Rows from block 3 of the text encoder, named by matrix and row number. Rows with one number belong to one neuron. Each number is 500 + 40 x the weight over its row's rms, rounded and kept within 0 to 999. All counts start at 0. Numbers have three digits each. After the name is the row's rms in percent of the matrix's.
# gate: MLP gate (text_encoder.blocks.3.mlp.gate.weight, 768x384), inputs 0-76
# fc1: MLP up (text_encoder.blocks.3.mlp.fc1.weight, 768x384), inputs 0-76
# fc2: MLP down (text_encoder.blocks.3.mlp.fc2.weight, 384x768, transposed), outputs 0-76
gate.90 107:511527521489465547518503492507515491464513489498563524497488454450497566519484400478463509569565559476401520549489453515464483537456533574528493499514483506432539481499496499466515432468550435472499500505494538529526466496482522486
fc1.90 102:469513460446564545457470491498552475559554473469450570506452518468527447423518517457498506511453516457538498392554440434570489490431523439517477498604469495470624548497487487501517475536478509508464545508553463465492466480509531505
fc2.90 103:506525492483474439550448523503524503545539510525403455430492597505573494496525477487460490444513406515593498446468503485558454517428463487536466476480491459525557501444534530484553556501494446492499473553503464486483519513448502425
gate.91 109:535478429465482589517400443442502494471465446534544495557595520483525439513514506499539495536562516515428464471452510573461535549498498442502449549529493466498481455409495562493570463478489433512485475490533531505540493526502461530
fc1.91 099:475494425438516516475451448513448493422567502524495512522482497455486543474513543514513491508553522474509445548538523461467449470549527466575511500502559485469489484512501552414470524511446437600497560480468450483460455458469437545
fc2.91 111:531549495451438505448507554541507495488573515558519514515534546476511501483476452483478397479543514475441481462490504533475462547494495456519473605514509472453458471523488482537520480540475500550431488495467531459506480498493423493
gate.92 097:556568514578486496495551407536472530483466510516463519469550511403548476493505437452456541509554515564469491492491492511547524540502492461429470525515454509462425506494533454476469522472471451543480529434490464616498482496474472512
fc1.92 096:397481502449459553545550499537458491539472442521604477505526408454499512437473593529491476560492517563554483559513509503464492480494492503469626531495510433526528578498569505477475451467454458540513510469444460481572462450591520476
fc2.92 099:493492522449529583487492571577509504477469472504499503539540477446512530458465564512541478529475560451585498439527453541476516474524478511503552475453503481454499489562462467498431464457491501524558554512431494487485475465470492433
gate.93 097:482469504462506511529465493512545545562497452539486468509508528476561461523471521572421479490512496538477507527546473534438416534526493501458477514527466488506491518591561524390456451458448492522470468534488457553527529510515541471
fc1.93 099:431440499415510533484548459492525490506454499507536502496489519507492505514456503571469475516488505552609516465493514526524466490495559491457497475522484497480546481535551579459498474411520494531510520522431472478497445511469518528
fc2.93 094:475499537484580504463499572552503462546472506456522450449475501454503464493551472542547471499477584458566557504539416574564418423503567561516524455518473527490482416508435545468469550563437491523470462552472505527522528522491571495
gate.94 086:533490493565439520500544531508517469418537538526524550505481493496423464527567570457514540477474501511472525455477489522509494438505539610486479435457499464540430544535415500505525532463487453553536462521475487552502417437549509493
fc1.94 091:571523471436486480485530418577535502488521531500572478494494480486502498485512534440538481462533529548512590476501442433483520423490465425453525420499576519490441475484451453548589546534423469501502424503425504484551428558520509464
fc2.94 089:459552483514495469494511498577586562495461536523509500518535467469484521567537495467466484501494463541481488413557494476566447499475502494491531547435542530491532466550488462444550498512399477570444510503507519557520511488523529506
gate.95 094:523521573516506560490489549484555508545506418460540545518541515458527505497503486531585523499483459457440531453463504548489524565490585483451500484505459473504464497511571444545422482457563465467468550505557504505517483469514536582
fc1.95 095:514466470535508483457542533482478474492412499460546516488503510502529513473502404548537547513493457436497564512446522570547538463426540509410508485500525503522503524497470524491494426430547436520500481474533481540479438474583530512
fc2.95 094:569473569448535483481464551488453530459503552440557451524521518408528548526504486493482535467491520416453579464515551545481524493463486453483521436453478474531524468515554500534473513569499464483561449579549525479561556489494535514
gate.96 088:551517489507488434432427554564507481517415551507566499496508492580567465513563555551570487516503492520554487541462478488505503494523534474563451443523496492496422652495534503531486562499459495444539456470597494556503445465553445464
fc1.96 091:424538525554555432496463454463630521461515569533518534521431514542435484398511528499518573496470520494504508556436488463501522595531517537495475404467470430521457498548523474448428550495495549507439464485513459507587543489484504526
fc2.96 086:443451514454518541510471544527513513548499524477514539461442484517488501497501481416472533500497557531488484441430447489572582539422504460498507548532542508519506474564480481400499499497544540509502495535446422542577481462489545490
gate.97 108:570460512436497448488489510548435486486449484480509496518509453467525506411478470526536468476568506496479510482543552468578512515520446580495510468524427507520511502512464469499492572557499507462541516491497556462474511462521507484
fc1.97 107:504513508457470460491506404480426501501469510493490526482426469528464452490478516476538518492462455540449530484517554528485557456497490585542482549481462452557459504429489427406436452499457550466498513585490536400562453490482435503
fc2.97 109:500480495423494487485493457518485490496498495555491480571557512481491502542466495419551492469472477499503529481519547508501521423536543551490485541495476480459454489465486453411523488530472463484516523515560532500567468537516543484
gate.98 106:427517563515487463457511553545464572493514480473531479475512493499533500473505512499500511474473484460501534415511499482534459524505512498503474468525490541540510443448463519523553574486518525577511464552494543550469501477522480515
fc1.98 099:495478508583555469550530525473404524460468564478459501493402469493549472479451576530490477544530573522469424467605476484487458535563536542447484557498418448622553489488482513495490480484554456548534520524561468534502463512541486559
fc2.98 102:550494585522390485543537589457491524475473469485527540532564509472499469449475521492580478429505536510501483540518445548477478490528442485477455557523568428541517479514473519524588485497500509563522484549462544453477515471480459549
gate.99 085:497505479525499433508445455476491549510489459603520518505458469526448458469443516523480569512530515484464502514531535516455488531509462461489487451464430488507494554489480520472486502510509504553571442438500520545521377526471444499
fc1.99 091:559482464501545499535497444536410586463490535475485454498544540503442525454534488520366490474509498558533467540509474509505459473470531506511534504477462524561463482419530471503474489547500433502485501463552411490479514432492473572
fc2.99 090:451503517543465525466430466439499485549567494534471498448472493482484474571495459513386395405493478541464455558505466461449443453479465513537507455509451503510531417516539488476483452544490453499441460550488439557502494520516526466
gate.100 088:514497456458446555548534481500496563526451476522521526519487592602464444504505489460477570548491501427485532500548494509449537570544509510463526530505477489464433508487524487471537523482531560518541488531504473509512475494494452556
fc1.100 088:428550496448498521472528509473532538522445481509485521564497516445534417504479473492500470474541479431461540480479484513560534475531478502505535469477546445511475538526476446533444492467466465457479500466521416492460368518531488483
fc2.100 090:526461594487523568516533584531527541483588526428500479503522500420454447539484554490559503459464421514500509564537509481489504457516538491516535543514526523535506446583496512455492586515548505456471459561488457493481476527509509509
gate.101 099:488464510468564540562466514508570554547521426512579493472566524505515444493472522430480532457475550528438484540575505494593491491537508542513445463545458455532504513569446493433511424496494536545496494480502471467492530538489477461
fc1.101 103:501497425554489582467504512503467563450494583474431471469514529495457562598539514466495419500474490455511494450513551483512519499485466516453495562469530529467550523490568564574510498450469516462476461567572434533514375512549482489
fc2.101 094:471532551492492482493496486496463524510485524460521383515422498497493508525512432552559449582447422507442490492485545556501507476464500468520518539499511474497511557445489505468491503487466498440509523459455482500471497481477421497
gate.102 100:503542551482537474461474489519513478507522518502484527428474518519487472548524476536484541481501457518539506451523480487440513558478480543493445480497509481432547519475462481512575485457487442512492562423506523515499459557524488498
fc1.102 105:486488513491544480540486591508422493434511501464532450568444524465502432503521536520441501523521567535460501548510475502506448530501472514549521506524517433503473508521513496495451571515583519518458476519555517501494444535520556476
fc2.102 104:463543437503569513430474586515482500484473523467538445513448542468478490452537530462487449477545592482416457479455458488507494512485519544474521537495491443504501446495523506551523497382512543513524533483540466516498564475510495431
gate.103 095:494493490494558457503543452456429508453467497556480458486485480523518459513499543511565437498476488531494561529478434468530523464472510538497571472500467525496525502531518506460503483514443487480490507500402456563520471436465561460
fc1.103 099:406512517492591444485518462398542519485430528509506430484499531483512528529535526490519449505494525455483505505548500516521503448501426519512495532570463524456501521545440544564517463516479434510496547504444483535533434419474462404
fc2.103 104:453494419480436433475435480512566466447437574531500526487454502548421505556495564503449505539515429557486550475498523521540498503517448467463488493514469523550479470539416499523489491509499452450492490492482507507492493496459487491
gate.104 090:487416500513480459487475577431517536444517524528495499442540477522486476531468558433460447523536502511551496482528430465534420471474569475447522609482510470475559549484553523544520562524504483497502491524452536548507542528557518550
fc1.104 085:542526455523443503503531524464580568578512461412458503448543546522456528475487573429441515484454566471494521466575534500530468507495548478437511481521462547456549533568488532468436581478521501543517504459515511517504590475456443565
fc2.104 082:509496514531533418548485482484421508483496546467502535472503547552477497482427443468456491472497498397532503466479462491526439439433577498499539614510552588503490585498491550521516580555497516557456552544526533451524495534481575468
gate.105 092:517576472563500518476490548509473502520485505467543522460491514579613455543529524467489476516489418516470511416533556475451493552462520487428437425489567429512496471474508499524578479495527545491472530540505501498487505520510491516
fc1.105 095:523544504506552447511543526507450475492503503563484473486452499369539527502463476471492503458438424463500478397514533497422510515524480523441443465420483495508526483494472485541493541511568490456463509547581431496519505551544495473
fc2.105 093:488614497469477544437510533505476531491449504500547515506486509435555560482540477479511482475523505473457509434532491472543528470588472535432500501456493499431543480498446448490543511472503487433408489483496387511457493500490544419
gate.106 119:485514526487462457460455515443456485485549512484479499505496482486464484525514530490470479472554446486546411529531486407442494503487478468471447597441475487464541500541499476445467525524531557461486489472486492498449453545482485492
fc1.106 114:506458454500454523389518539573476531518447498515431438536546480471550519504503468484491457495518475524477493416501443499532521437492456481505461473505495488495530422554495412496471448476484443464461513499510462520459525550479481497
fc2.106 111:478492450515540433538578479509537448549573505482585530594557466480579397475487445498549501519518517461499467517566464502562545519498485576494492508565490453537490476554554552522514461507525485494465460492469510509563543622478469507
gate.107 117:471482437467494531474517554424429462461523499562516526471473537488505503501538536479472496504517557549478547477485509488545506529565533532517465545558460519520476527565505481511533513510552489517460519498505501450507477481589452493
fc1.107 107:534515560586495542439517544510478498527486458482511497515515589481497476525431540560462455483494469455462516452469490548490466484478526472534517415460526461568548507566517499506439527586518494528496541553493506512444508450490569531
fc2.107 106:494519436459484487467470499602479512485562476542482439448484511504483523537482465495444482526603490494493490493494468518458520481409480530452476545489440483516532510473518479498466501491504484552462526552497450439470479453578602471
gate.108 094:462540520521497499460479468470502597555399426513453513512460536462517478521422485477494506548451506525544522513506479510510537460564550552521513523486497529517512434521461478440536534470576448524477507408558418556490472512491564550
fc1.108 098:606515555582534528427499500474543501511481463437462501515508509483513466428519544563548586470531470519492514577503478535525518494577543350521395498538538464519474536576527482503570478513492497483526551485513469492495506444469458512
fc2.108 099:536503509541498478532519491499445486461464436520511458429432467485525562500574534526530464525475496429544516478462547594510458498494459536503493461471505544461518516535554516511490538494554565501493432494489463481480516513512454590
gate.109 089:548483530476425501477489541443521529457484531515558441457498463423507564453536503536573553500500530490458413499491517493471552492484501464480508450507547461533447572522527494469509486475573500580505522478462537465511487479486511559
fc1.109 092:526534400521544498552490479493468418461465474513449473509432545551534493554509489495439456524481500479544490553463496492571446443475551502428469481483502514562511551512535567495485540533529455438446535561492465528505433567492498535
fc2.109 085:462467457518546441481565448492555499471485495461494520514510526470511552492408489488529418538508521526538525475429485535484443501484493521480450555458497475524519512507397523547524485556495503408505495491485519582438481505518505512
gate.110 094:565455473553514482497545547438451395556470495535498550539480492456500455462441540521530558443502518507442475577527441540458446563461491463525493506530466548544485496473509470463429465431534479537492451437524513501439512524464535480
fc1.110 093:516513501521519466462516526523521475470492503495386506593471518508529533509480489480566484431514520514430479513509489516527522577461564430465491464486560472445540477533530529649543491567549530490512520498526528441480476523464543482
fc2.110 099:530500505468484576527530492473527524452519505549578552504548521575471492479478500542536508520523480502520488493432468443499471579546620463484537535552477504457484493456517452477499477486546504499477522472411483504442468511544520518
gate.111 094:494473539550529549457498504560547467503512492580538494512500534544574441452572522553434493499524523426503459513440491497480534483476579502480480580482496493444504484481507571508470501478513512461505438500440464481466471401530452479
fc1.111 095:507545478480534524535545468500486376505529503433493484422449520453491505526435405494510524517463480542481519532469458461476436501539414545503515456543549433522430526485539404501447503515478514584550506504579473512486586492483517484
fc2.111 110:474515508601504467548443489548586523506498464491435543503493488432490528515478445504527522560437413473494520471507477420459460534468458521512495517522576556521420485491507448498476465530426479518578546531503512486541558489492485504
gate.112 105:510514488484503414546502580482509469513508498516515445503496518578510425580486516462466531409458582489498558450586477551496523603525511486412466495449429416463521544430553470494517521548598442458519489488485550474499454457436578454
fc1.112 108:540438481513538485484547495520571420507498529473504529473481559478498492462426498512513572456414550522457500463567543514456470542477452444444541481454459475451466535408550499514496524499424463440491527496457526542552516527440593493
fc2.112 105:508527417515516552498536575432523438514540547529484490494492502571493558529556497464523470413492504452539470484450494512479446501435557503534531495553465424473545459471429523456490534529535464473443520435550565419467488513517532430
gate.113 108:477521494542512524506473492490504458467446471544387551519503463451540443598521527474516535575464540421497552446541499534485479547514469547508510437553523548534513492432517498507491496493458517437475471520537512496480428536487485429
fc1.113 106:468427444535475507514518515542513543556508524486481562514395560534453480505465457492485453383457506530507529541439537483538432466473521483511513528496512529485509442639413500463474447481517550482490505564523534427535517499466534400
fc2.113 109:498505535526468581512562491514500479556460486497594541492525527488485518530522468541522477443463467528455548514459587495444498489501543473500443463454540534478512547536435490538515487507545492531468478466487541449460567447510482518
gate.114 105:484487531456509467481487562468454495466513541465474475544564500486452577565525436497502514513459574520456423532496584517577485534475546468443458493532451591480421500527542572573480477495532494470512480443464529497491494425439586521
fc1.114 102:498471518462493547507558506569583499432546420489439476519427498512585439428507458503490548529603509483543611536462461480491498497554421520481536467527547487480533500508463464463467482456440498482472452545539524474385508505512415528
fc2.114 106:455512541526474464518505491491497490500463479476511433490443527480508495471534488614520525524519431480500547548479488452511485488483536531504568432509501503549547424415389425486493474487528501459515515561483523500502522531524450500
gate.115 088:557481432536498574476459440559478491509496431542509500490449478524469464469463473476531528463590415620484480536546512528519530462575522389473451452486476437452445491476505565536596454509563509489463499466489431449491454538492430545
fc1.115 089:551515467524482531447471580543454514426508563512433482505551468536439464490494478544552504441533488566526487508462505533489505552560475553492493540441509501452479531528476493460478503526533479498465547461531502519493489488438496544
fc2.115 086:543482410517541455544467446604465550599413516473503456452502500495546551544501556463582459464469538551523486479490497536534590564605489554465527523466581480439481518476538554499474509434496566439580495509484541457479462562485475551
gate.116 091:570565541552405473521519472495498520457506511431491468504474573503494555495526533489593452524542517501496444488498475568443446397527537515523457486534497491521527488530511504473562528476575522543495454483468501509484474501434495480
fc1.116 097:514464438520530532537535507482491440537591497571547559462523538448482491533484618421381527512505470494511531491520515408498512663504475458450464457510468464521499492477455496517513481434501482458464536502504517529519507480484519462
fc2.116 110:538470525540538569504516537366461513420505522527508530464469531373428413534530504476372504573489548496542559504520511420482498546522485538517493480451437448457571494504502497524506476525445530534475546580522540448533478494498448519
gate.117 116:508415451479495510589527497558519471429510473568569436536487524519540503543480495574571441508580535557481523534486500544494509561536558501477519476530530543530517563536486524504444525530533544527578454509501449479488467491543474548
fc1.117 115:488433516522465531440508489476485483437497453518449412566513511463453551472535473433557517515545456466496520502455564439504576513525501560470541448476461473451455462463535504413532506432507512503504546500546426459488446514468555452
fc2.117 106:495550520515479463519505511487478540536504538505520447519487490532484440462550430494526564554531513489502523436481507480482503515566474520479455524481423543422552470513566477474502459458521510541509488535451537501457503535478543507
gate.118 087:560527479498538528476515562496504540448484486552446529434501475491496456441541457451553505498539511462486552555516449524513469509550439561433503547458440470465535522495539466544481518515513532503475506443526501517464533436489520492
fc1.118 094:427519510467500534512493500539494427431528471465534485499462553549554469568495455468520462482499377527484543488412486482517525498539545418476477567475505449492551478534390531522534470439407449452593423471457524564530482437514527464
fc2.118 096:476525499509528398490486455491542421432449456461493420472434547524513519560475499527540443467564559504572486479484530464481504478489519547477519488489542537441437487518451492478513509499455489429559539530536449511542513471545448555
gate.119 110:452503445462562487492620484515471443431454553464588458493537481497515546558490543554493524497516556463495523492502492580475582523586507402465451502521518517526498527484483524513464516544510539584493505530500520523481499486448535531
fc1.119 095:488479469541568512437579513529464473463472537474570476512523457489497494525482470491476527502443439476508532506495461529553480469522505553568533465546550574503476579529527505517556615538484486524462480449472548504516497508435483479
fc2.119 106:474480476547470503420566505573546487504477531451514550489505404485524545429480565502594568423565473457528592490495487560561502533547534459554462464482469541497516535464471522545523598463454471535479513523477485549489456554467468469
gate.120 099:431480430519436499552506507517523448531460485522569552523475512485482497472437526469510491468526490468510511516510509522504494524532481510538546502544435510542508464480459483542578496539455490492516528514500517564482519551543514500
fc1.120 091:520504491463499487546501496513473513498438480524447518575582479540548490530462546484549538539527475505491483511520501445445489456498570518491410481423499469492423523591535492478551488466562485541496522444497468438508480499561454502
fc2.120 099:524435459561453466521573516489569416535564565451566506490580541493517574573551519481507476472525415466589444540495458518517471491503510464501468498535506519472499503502433581532427508561469497424468472531534520492496473462499490503
gate.121 097:508444485509556481502530564486478499538484413453526512500447585478506490461504487507530573506545594476496560496492514549402465504504523600595500591488377496533518516481484497527576593440524515501563508461519556534496472496493533517
fc1.121 100:530502504488457521555557443470478546464558514545439499484509401514486458483489471551482536547414553551463440453491510454518406564526529521497527522497506568480452491503471496493439568519481442463402498408460511525485480512442397528
fc2.121 098:499436553419529470509487403491554538486502479480526496586483454529512444509489474513514477498501513536547496513501476522507409472543440425491603424491502537538426429561420559453533622496607498519530454554534522587552497478445552526
gate.122 093:408424532517587504522489515435447554536544531499531511526558468506497454524569460496439507466463504515521511465532488520537493513448552498464476488518486488546488515517494492510523459560560486506503496469484453507472467574466549493
fc1.122 101:476451475564526486521535495435448470510563504435430533506483471474477402494519518507539478519502485492487482486434461502477441408480486492548555440538532487502508475483411596474487526504510545518516544508513424513424443505481560528
fc2.122 099:512452540424521451453480476433478523488445530519447481452469508516436534478545545473568464518466477589535479539533525470496454488459526526483522512493508472499497429490475523528498515496495535446460510479528501568455531498541461488
gate.123 105:501499464560504507505491558467582619483477509530563436530546494453472537428474515511525476548549481413481470452487500452502496454520519513576548524443472543449491538500555441560490458444497472451489519499605526545553537473504464508
fc1.123 108:514465496542477516510460470524500542528490504411468507535456481414520513502458480444438581516454473494528530503451528579442463474458473520492556468547513542541476573529432477464542481500559487528445506455558549547448462509446548493
fc2.123 115:437528536498444536507528497571543530470496507511471568560427583553503527514488542489434514449476461492451496544462518479533428447494486525478498438541511515493518499470497559490479500495438482455488479499403496508489488488524532465
gate.124 099:493497489554481546514616476493521564531395499508545547516491470482515456421495493452484484504490517591488520464452505528481517475558404469479445458531466416515533548534563488524481563444534566477459506527400484545551399452520552397
fc1.124 103:483493425419540458540485528587482559478573542517526520527525492405505457524552440492449496480528466466491481479529478503531511531511505504525481474480510554488440490504499486531492467529515467555547438523543481583447582451518467507
fc2.124 105:484513465461515471457538493427485464500549587514417519508467543513453540579505466509554499519514502442511413539448550510478544529496460504491496517476490561560482449484452446513512499551529559552513578509507511461483549507557487498
gate.125 095:592496645520545506547466453438425549460503475492604467513497440455429550518483539496456544458581503553529528471538596447512529524512526416455483498482542449515463546508544445454467522550456499529562466439541441530513461556451550493
fc1.125 091:530492489468487539511477513496445444481478460483549464481549528473521513441490495468432557449414460480593547446485453454436492539494538486470466486526547519527453516472440496488459474590473545551463511479489525477519448505488552466
fc2.125 102:600479503554446530532516508511428527515487495546533448524457528483515518501545527496512494494462516468554546434483496499463522449551532440481472496480508481515567527477535469500448568589487547560464499440500442482499515504494550429
gate.126 100:421589519506428540502502519505536526510559445539422497525464459428532449501523494543539492471441545436467510483482490414468553531478518501557441559532477457497513454487457443536502469491506541541487459436485467525508489399479551523
fc1.126 105:440485457496462437480448515433613529501548545452498452432494481495583481486544473529537503494495558489531519480512472560568467436470492473484493531501451531483538464490542443547530490459490578435508547534487532527475508504506501524
fc2.126 107:535569450506492421614469461496583483541552537486488516521462454502473444472469455443508533450487517476461486517478512533513526506483506454576463492566492518488521488545579527496531484490550551421478482512604547527432543413506464519
gate.127 101:450530502577555525484532533472491501500491495547484505467473484443499417548521475437534504477459606453547485516451540541456463461494550468567434463512543557489534539462491472528542519480508592534430466530462514497566443491488483455
fc1.127 102:532531528464497464492495511474481460521440502454520543518496488425495482561495465504498496449469496484464420522501449436499590433442519512456505494454474512479493488464572474528482488498505471496512475525506477477462518503478505545
fc2.127 106:457502477460487490489490585535436553468441455483487557519565469559496422475539482523545545538476547504507465532447463484539535499530463510445563460561501475491558458463607524546512525495407464425517508506545446522456450528534523516
gate.128 105:526491524467534512550539498549482466426510472467500464500434468511512437493473482485507511512557457412516526480496449476581517560604522455460514429488539516451526497441510550499533572497512511466537399468429526432450463537529488525
fc1.128 100:437464489504558547507499485477458459557522444500471483466508546542521476531452489431498516445456452417460463479528442563480467533514529482454487492514507501431525559476537530488455522477514560502500505489428459469443467460599539418
fc2.128 107:515519468483517520537475483492537543543531491463440549491502491494582501490491563478549474474486557431457407463565465542519498450523517511493570537553599527470477478535532574519552516543469461469545424422530523494520525508496508480
gate.129 095:507474557428456529520483453550523484521517510534516513504548504481467508453464492496490524574548510516505412513458467501500570473481466525462467518469458545563502553488500508472528525508506507505534513467479471543445474507535464460
fc1.129 095:478527515513470491522440527520587620491585563546560573486545482493564510445547575476483539423461507540541500503459431412474528521437571572410396518460488545554507488455462522502523551467453484523462575480523459520547433454455477483
fc2.129 093:505469498498487482482477517596443495465624517547441505496592500466497541581510449585505470449505463544533501567530524511450487470575557576487452527521511499475525506547376500440506561458476556554417511481451450595563430520483524521
gate.130 100:494529554554485482521472430516502412495485522463555437465510538519495382478532479534482531450473494436478485494555584506507451501525531499538546510433508522510470532424495470576493549511499544489519485494543540535476518367537524492
fc1.130 103:507479493521544537577512472505432536512485488533481474512500541463512516545524519455563514478506501485489582496550467470570494534490519515553466476534535461440523454592510547464530495467510527489462530486519465512517528518541451459
fc2.130 100:510435496542484424452532485533470494532511546453513533467558506522503494469466481462489522583576505522504556433528467545467488529517540440511489565542452550461438512462510494498552497455496491498498477431554531491500497503459509469
gate.131 112:470485473505557479556521525487507471457566525510526518510458484550487497565572399472490459541558516474530467489483496539516488530476389516497567419535496545516471442505449456450527551494518517478565577472543519579545441500480530486
fc1.131 106:544545443582441495510564524567545478449495506437480485509548487474506421498477543483548503499469542464490432516461545481457582475513499543521499577540538469475536517504575463486459480475406464524427445544493528498511481555488465550
fc2.131 106:489540520537513528545535527516469528525531500514462533469460481506543552445443473522524478527439452565475544454480499532532445478520423552503503495488502400509535488489468504500482503495474513544472494481529495534465554443482514515
gate.132 096:502530549504469500515451401459442490532528507478515515442590538466516524546535482539505534551550477539569498424509513491468526542448529515582528490459509534399462498595504497514542507534511551513460479509466530528487486545539502421
fc1.132 099:576538503455480497423490432518483486526530520472499492430617506483492492498516537491468493488528523512513498470501525496468484544471561401441500511475517557421527515558475455517517522619517503543519502503473518595472497480508433491
fc2.132 101:501469472494473500485478422486500389493493433475545549464516549526561522509511451484471556474521560561486448506544543540480471499500457535515512543519516497426522522530462529482492486518455478507543461538474515506424426548470487503
gate.133 119:572509541470496573573517431471541522511511481525501528456456515533482469501533557542480546491502505474521478489538534466519558554484498470537523469456553455488505412456524463497528562496498536471486554492586488507453457458512502528
fc1.133 117:405597462458499471469507502535491462530484535527508482460489544526458479510492524581498465439404480477549493495486507431434490414453543587500492497396521463542503548498508479555514479485491477502421592509461499585536474486604520548
fc2.133 108:500537467493556474531541549515511446500515506483493424463545466473513458365462472481597459432388475506521489518489443435399442480473516523563488447469496542506577582527467545545504478533550480472507467604502427490518513444481477545
gate.134 105:478465544487557557497516505491486430498458461550484444504561542512467504410545478417469539498521470541501485543464477461514501519476548529591506435492521504559461531468504472506516467495426533513498481518511505537535456500570499494
fc1.134 097:523546449441484491454463500530493474502528484546570576540526483523508463506492545511516485518485497513544491389426577492470548506523524432456520473521517528501521494461483482542431467461523529517458516424507537504507511527460478503
fc2.134 096:542516477473497451455488530428441552517452530496575449464517487590549600486444520525526513490514515464503438461521552471439464467505491445449441413441556527536450489487524537479540597529547491499527534449487464551550558455478538575
gate.135 137:515425554528479465484453484476510471472548545497511550465596525477578461524502537528507474585570540478475557507542473471520523449545443472505457547465550548492500522529574461474569484529450550522594441511535467527495494549573598575
fc1.135 144:500594491511451501409546492487446550459496464530523497485536558485473517487487500577531540536494473568512521488558511565497502529489523494484485504482489474542533454443549483561500434458450510510547502489473451506548473431524462466
fc2.135 108:440537518500560546474477554546478539483489522480446508506560524393516500452485472529538478515511451491501499526569449548474508532502535436445502524486511476591513434433483553516517481433513569521513482513487475506558512485441492508
gate.136 120:451503499554455462489523411542452476485580511455465540554533420541489479533478443556415455514513502581454446540555512485493459422438505507534486484504453503538482583507517511533466562495514471565496498475561476531544529560468497526
fc1.136 116:499543513524402526516561460556507462523512489516427427561593491550489495589548439515478486450497522476527452448505497481497544505479489501472494468516437515450534509482536555531535520486492430539477456477514588552530522501533501487
fc2.136 107:509504490472481537586619498503465477489520460486453474480511463555492516502505521492427435485555458521518500454499540514473555483484504524479475495475491469433490534522532605510400550492507555487450395438527522522485473549545565594
gate.137 085:528444575493519569491449477485511381491495526534541475493450495541492474468506546493508462504556532508490525519507514434451509495520510425462420445516505545550451517483578582429518533549522478562488551513499489465505505459537496544
fc1.137 086:486545506508515481486546543478461526456537468437518505549471538497544555525487476552553480532531472459544497501405506525524518498479506529537501464384516480493529467470488477541452479523467459548559458505494489458503511488469521510
fc2.137 090:509573527442573458483491524488505439488450421499457417498453523511485487505499526469491496504503512514514580546426505552526463481532508536476447491473498436460445482503535539438518528546492474501503611427600509519491544413491439494
gate.138 085:434520466475489517493468506415494444498574528479479549474466456463492468462553475455475453507431531508469535472522518481448498425523540415494444538495563469562447496499559463453478557541515468517499466492558476507506546481546481447
fc1.138 088:429535460513505443543498500509444439476471426485497477525503475537532448472490427525469499583507482495472561522543567529481477467492494466479470451511543520486454486448582508464495515527475493469498530512502506516516500468535457554
fc2.138 085:399441508492470464477409531427471587553498500571473469469434528482478536559487500495530500519595508498547531450571480503506517459578533478499519485472507479466426503543511549474451515551466497526434438464474427475525537411518548483
gate.139 085:578544497522474536452554521484587485530447520495535502446492518462498504487510533503456453471498550477462458513573538520527519535484480467435504522449512402503497509472547483437511515513462533519474558530528491433596459573619541579
fc1.139 091:468522506535487524492525500461482488414500548427623449501477502482501477523484492480506512542564509593556549479564528455603498479483487504459535482474523491546469476536471484507600506443453451516576462496501512503494529571547544498
fc2.139 088:552541497517440513420485525527386468524542441487451426456501447520442462537513450560450610519476462487478473491558454469576472442519513409509509556537479507517551423486499473454441483518439510416444526487431486535489507542566572573
gate.140 118:528497603485383499480528534507451496518505460485508525548532497525561503505528577547566469495539578568445503429489461575445459394374485437488403492496486524478436559571442569514491502513509482543512468509503483518531544538512519541
fc1.140 114:541554537515525487512433521460574538528486485521461557488529460491521537493478582516496397525487545465519519466444522541510517455470507440513425423512516441563478524503499566526474541517405515478467389454409418533486507494549512488
fc2.140 107:435483586477535559534428497545538526527529530608558545495498456466467486477478591535522462533533488461497522447486455523475500461442541453489501440480509513501524535487464460533511513529449486422447470516509508454525560499508460440
gate.141 096:453486527500560454521452475482428553466450572453430513505486534518559494513483524497462567518491499490539455460542487496531537478551446525481523568531480526469571490415435513530525568522508565488469520444459469434540466533503476500
fc1.141 098:502548543491496447546507487481480473531550441439495507512519508585473518548538487477478508540450527484493451563461555462474487482464561450489547419469482460468542516508484459513485418500544523567555473476457560490502520533577535510
fc2.141 107:502459479511466468446502467562473459536466503516487498404498480529510523507428533521543481455482444467501453520529516484498561465467553483540444531531389492453578497572479510517422493539495534610463462493481478540519554477569554488
gate.142 094:518511543475459520625556483533446539519528479446515406445508540459525518481502418477466438445518513516439473524509553504488533486476423534476538475470451499438463446547466470479497491514458508485474466472558563505483439506447475481
fc1.142 095:454425418529490527499507548458532460501537507475480513479480435501460541507528495467576510493517506498524476498488492574489446458494520445487500574432492488534518548485493452541544474558523419448498502485515530550443510487497509547
fc2.142 100:510472466450481509527444496554504481517525453521476531475533484454474546550482471458498505516508506586487481533488495521508471565524476468516509500428438531523470450515537586619551516459453469570473480571546534506479443485535544500
gate.143 111:519582471422442541487514457470510472499503488469434492503455473464481446514417493413438504529578514581503507498480538506499463442560407535429442516490472491488564480527507393506538535396522516533480466474484468473412575516478536538
fc1.143 111:528590493476461573478526491499416423507433503423505476514530494481472470510518454478508432526507519383539476494527571557572470454569500502478462534453503500473543489472563448547464538494470482476507515549413555418469453527543555512
fc2.143 107:463529478427467424507484511511388574482506552424496471533437447591544517480532459517525462549558526420515532528511460594487336416547555477450481454477497461554493506514536440536530483486390482533451541490522586464475473486560500460
gate.144 104:524507513482536557567456487568501491497537483451425458499431484498512529432513508554534529474554560488484458525494437535456420534391547419531491528504528539436473534538594462536571527558444546479439445509494452418482513462487507582
fc1.144 097:460509506460520524507459510474471485459505432441441489480472432531503502510496502452506437485495454433590522472407497554465526538492434554544514468457523533487510488540451521551531460498447477470459579446513510489504481522544479434
fc2.144 105:493542422526508494511471570466535535515462471497483468467439540508504446442540476526476373519543463521527560563552509500455491523496517514539531545494457618457535472475478489562448519560468508497492518542514455510520507457497529423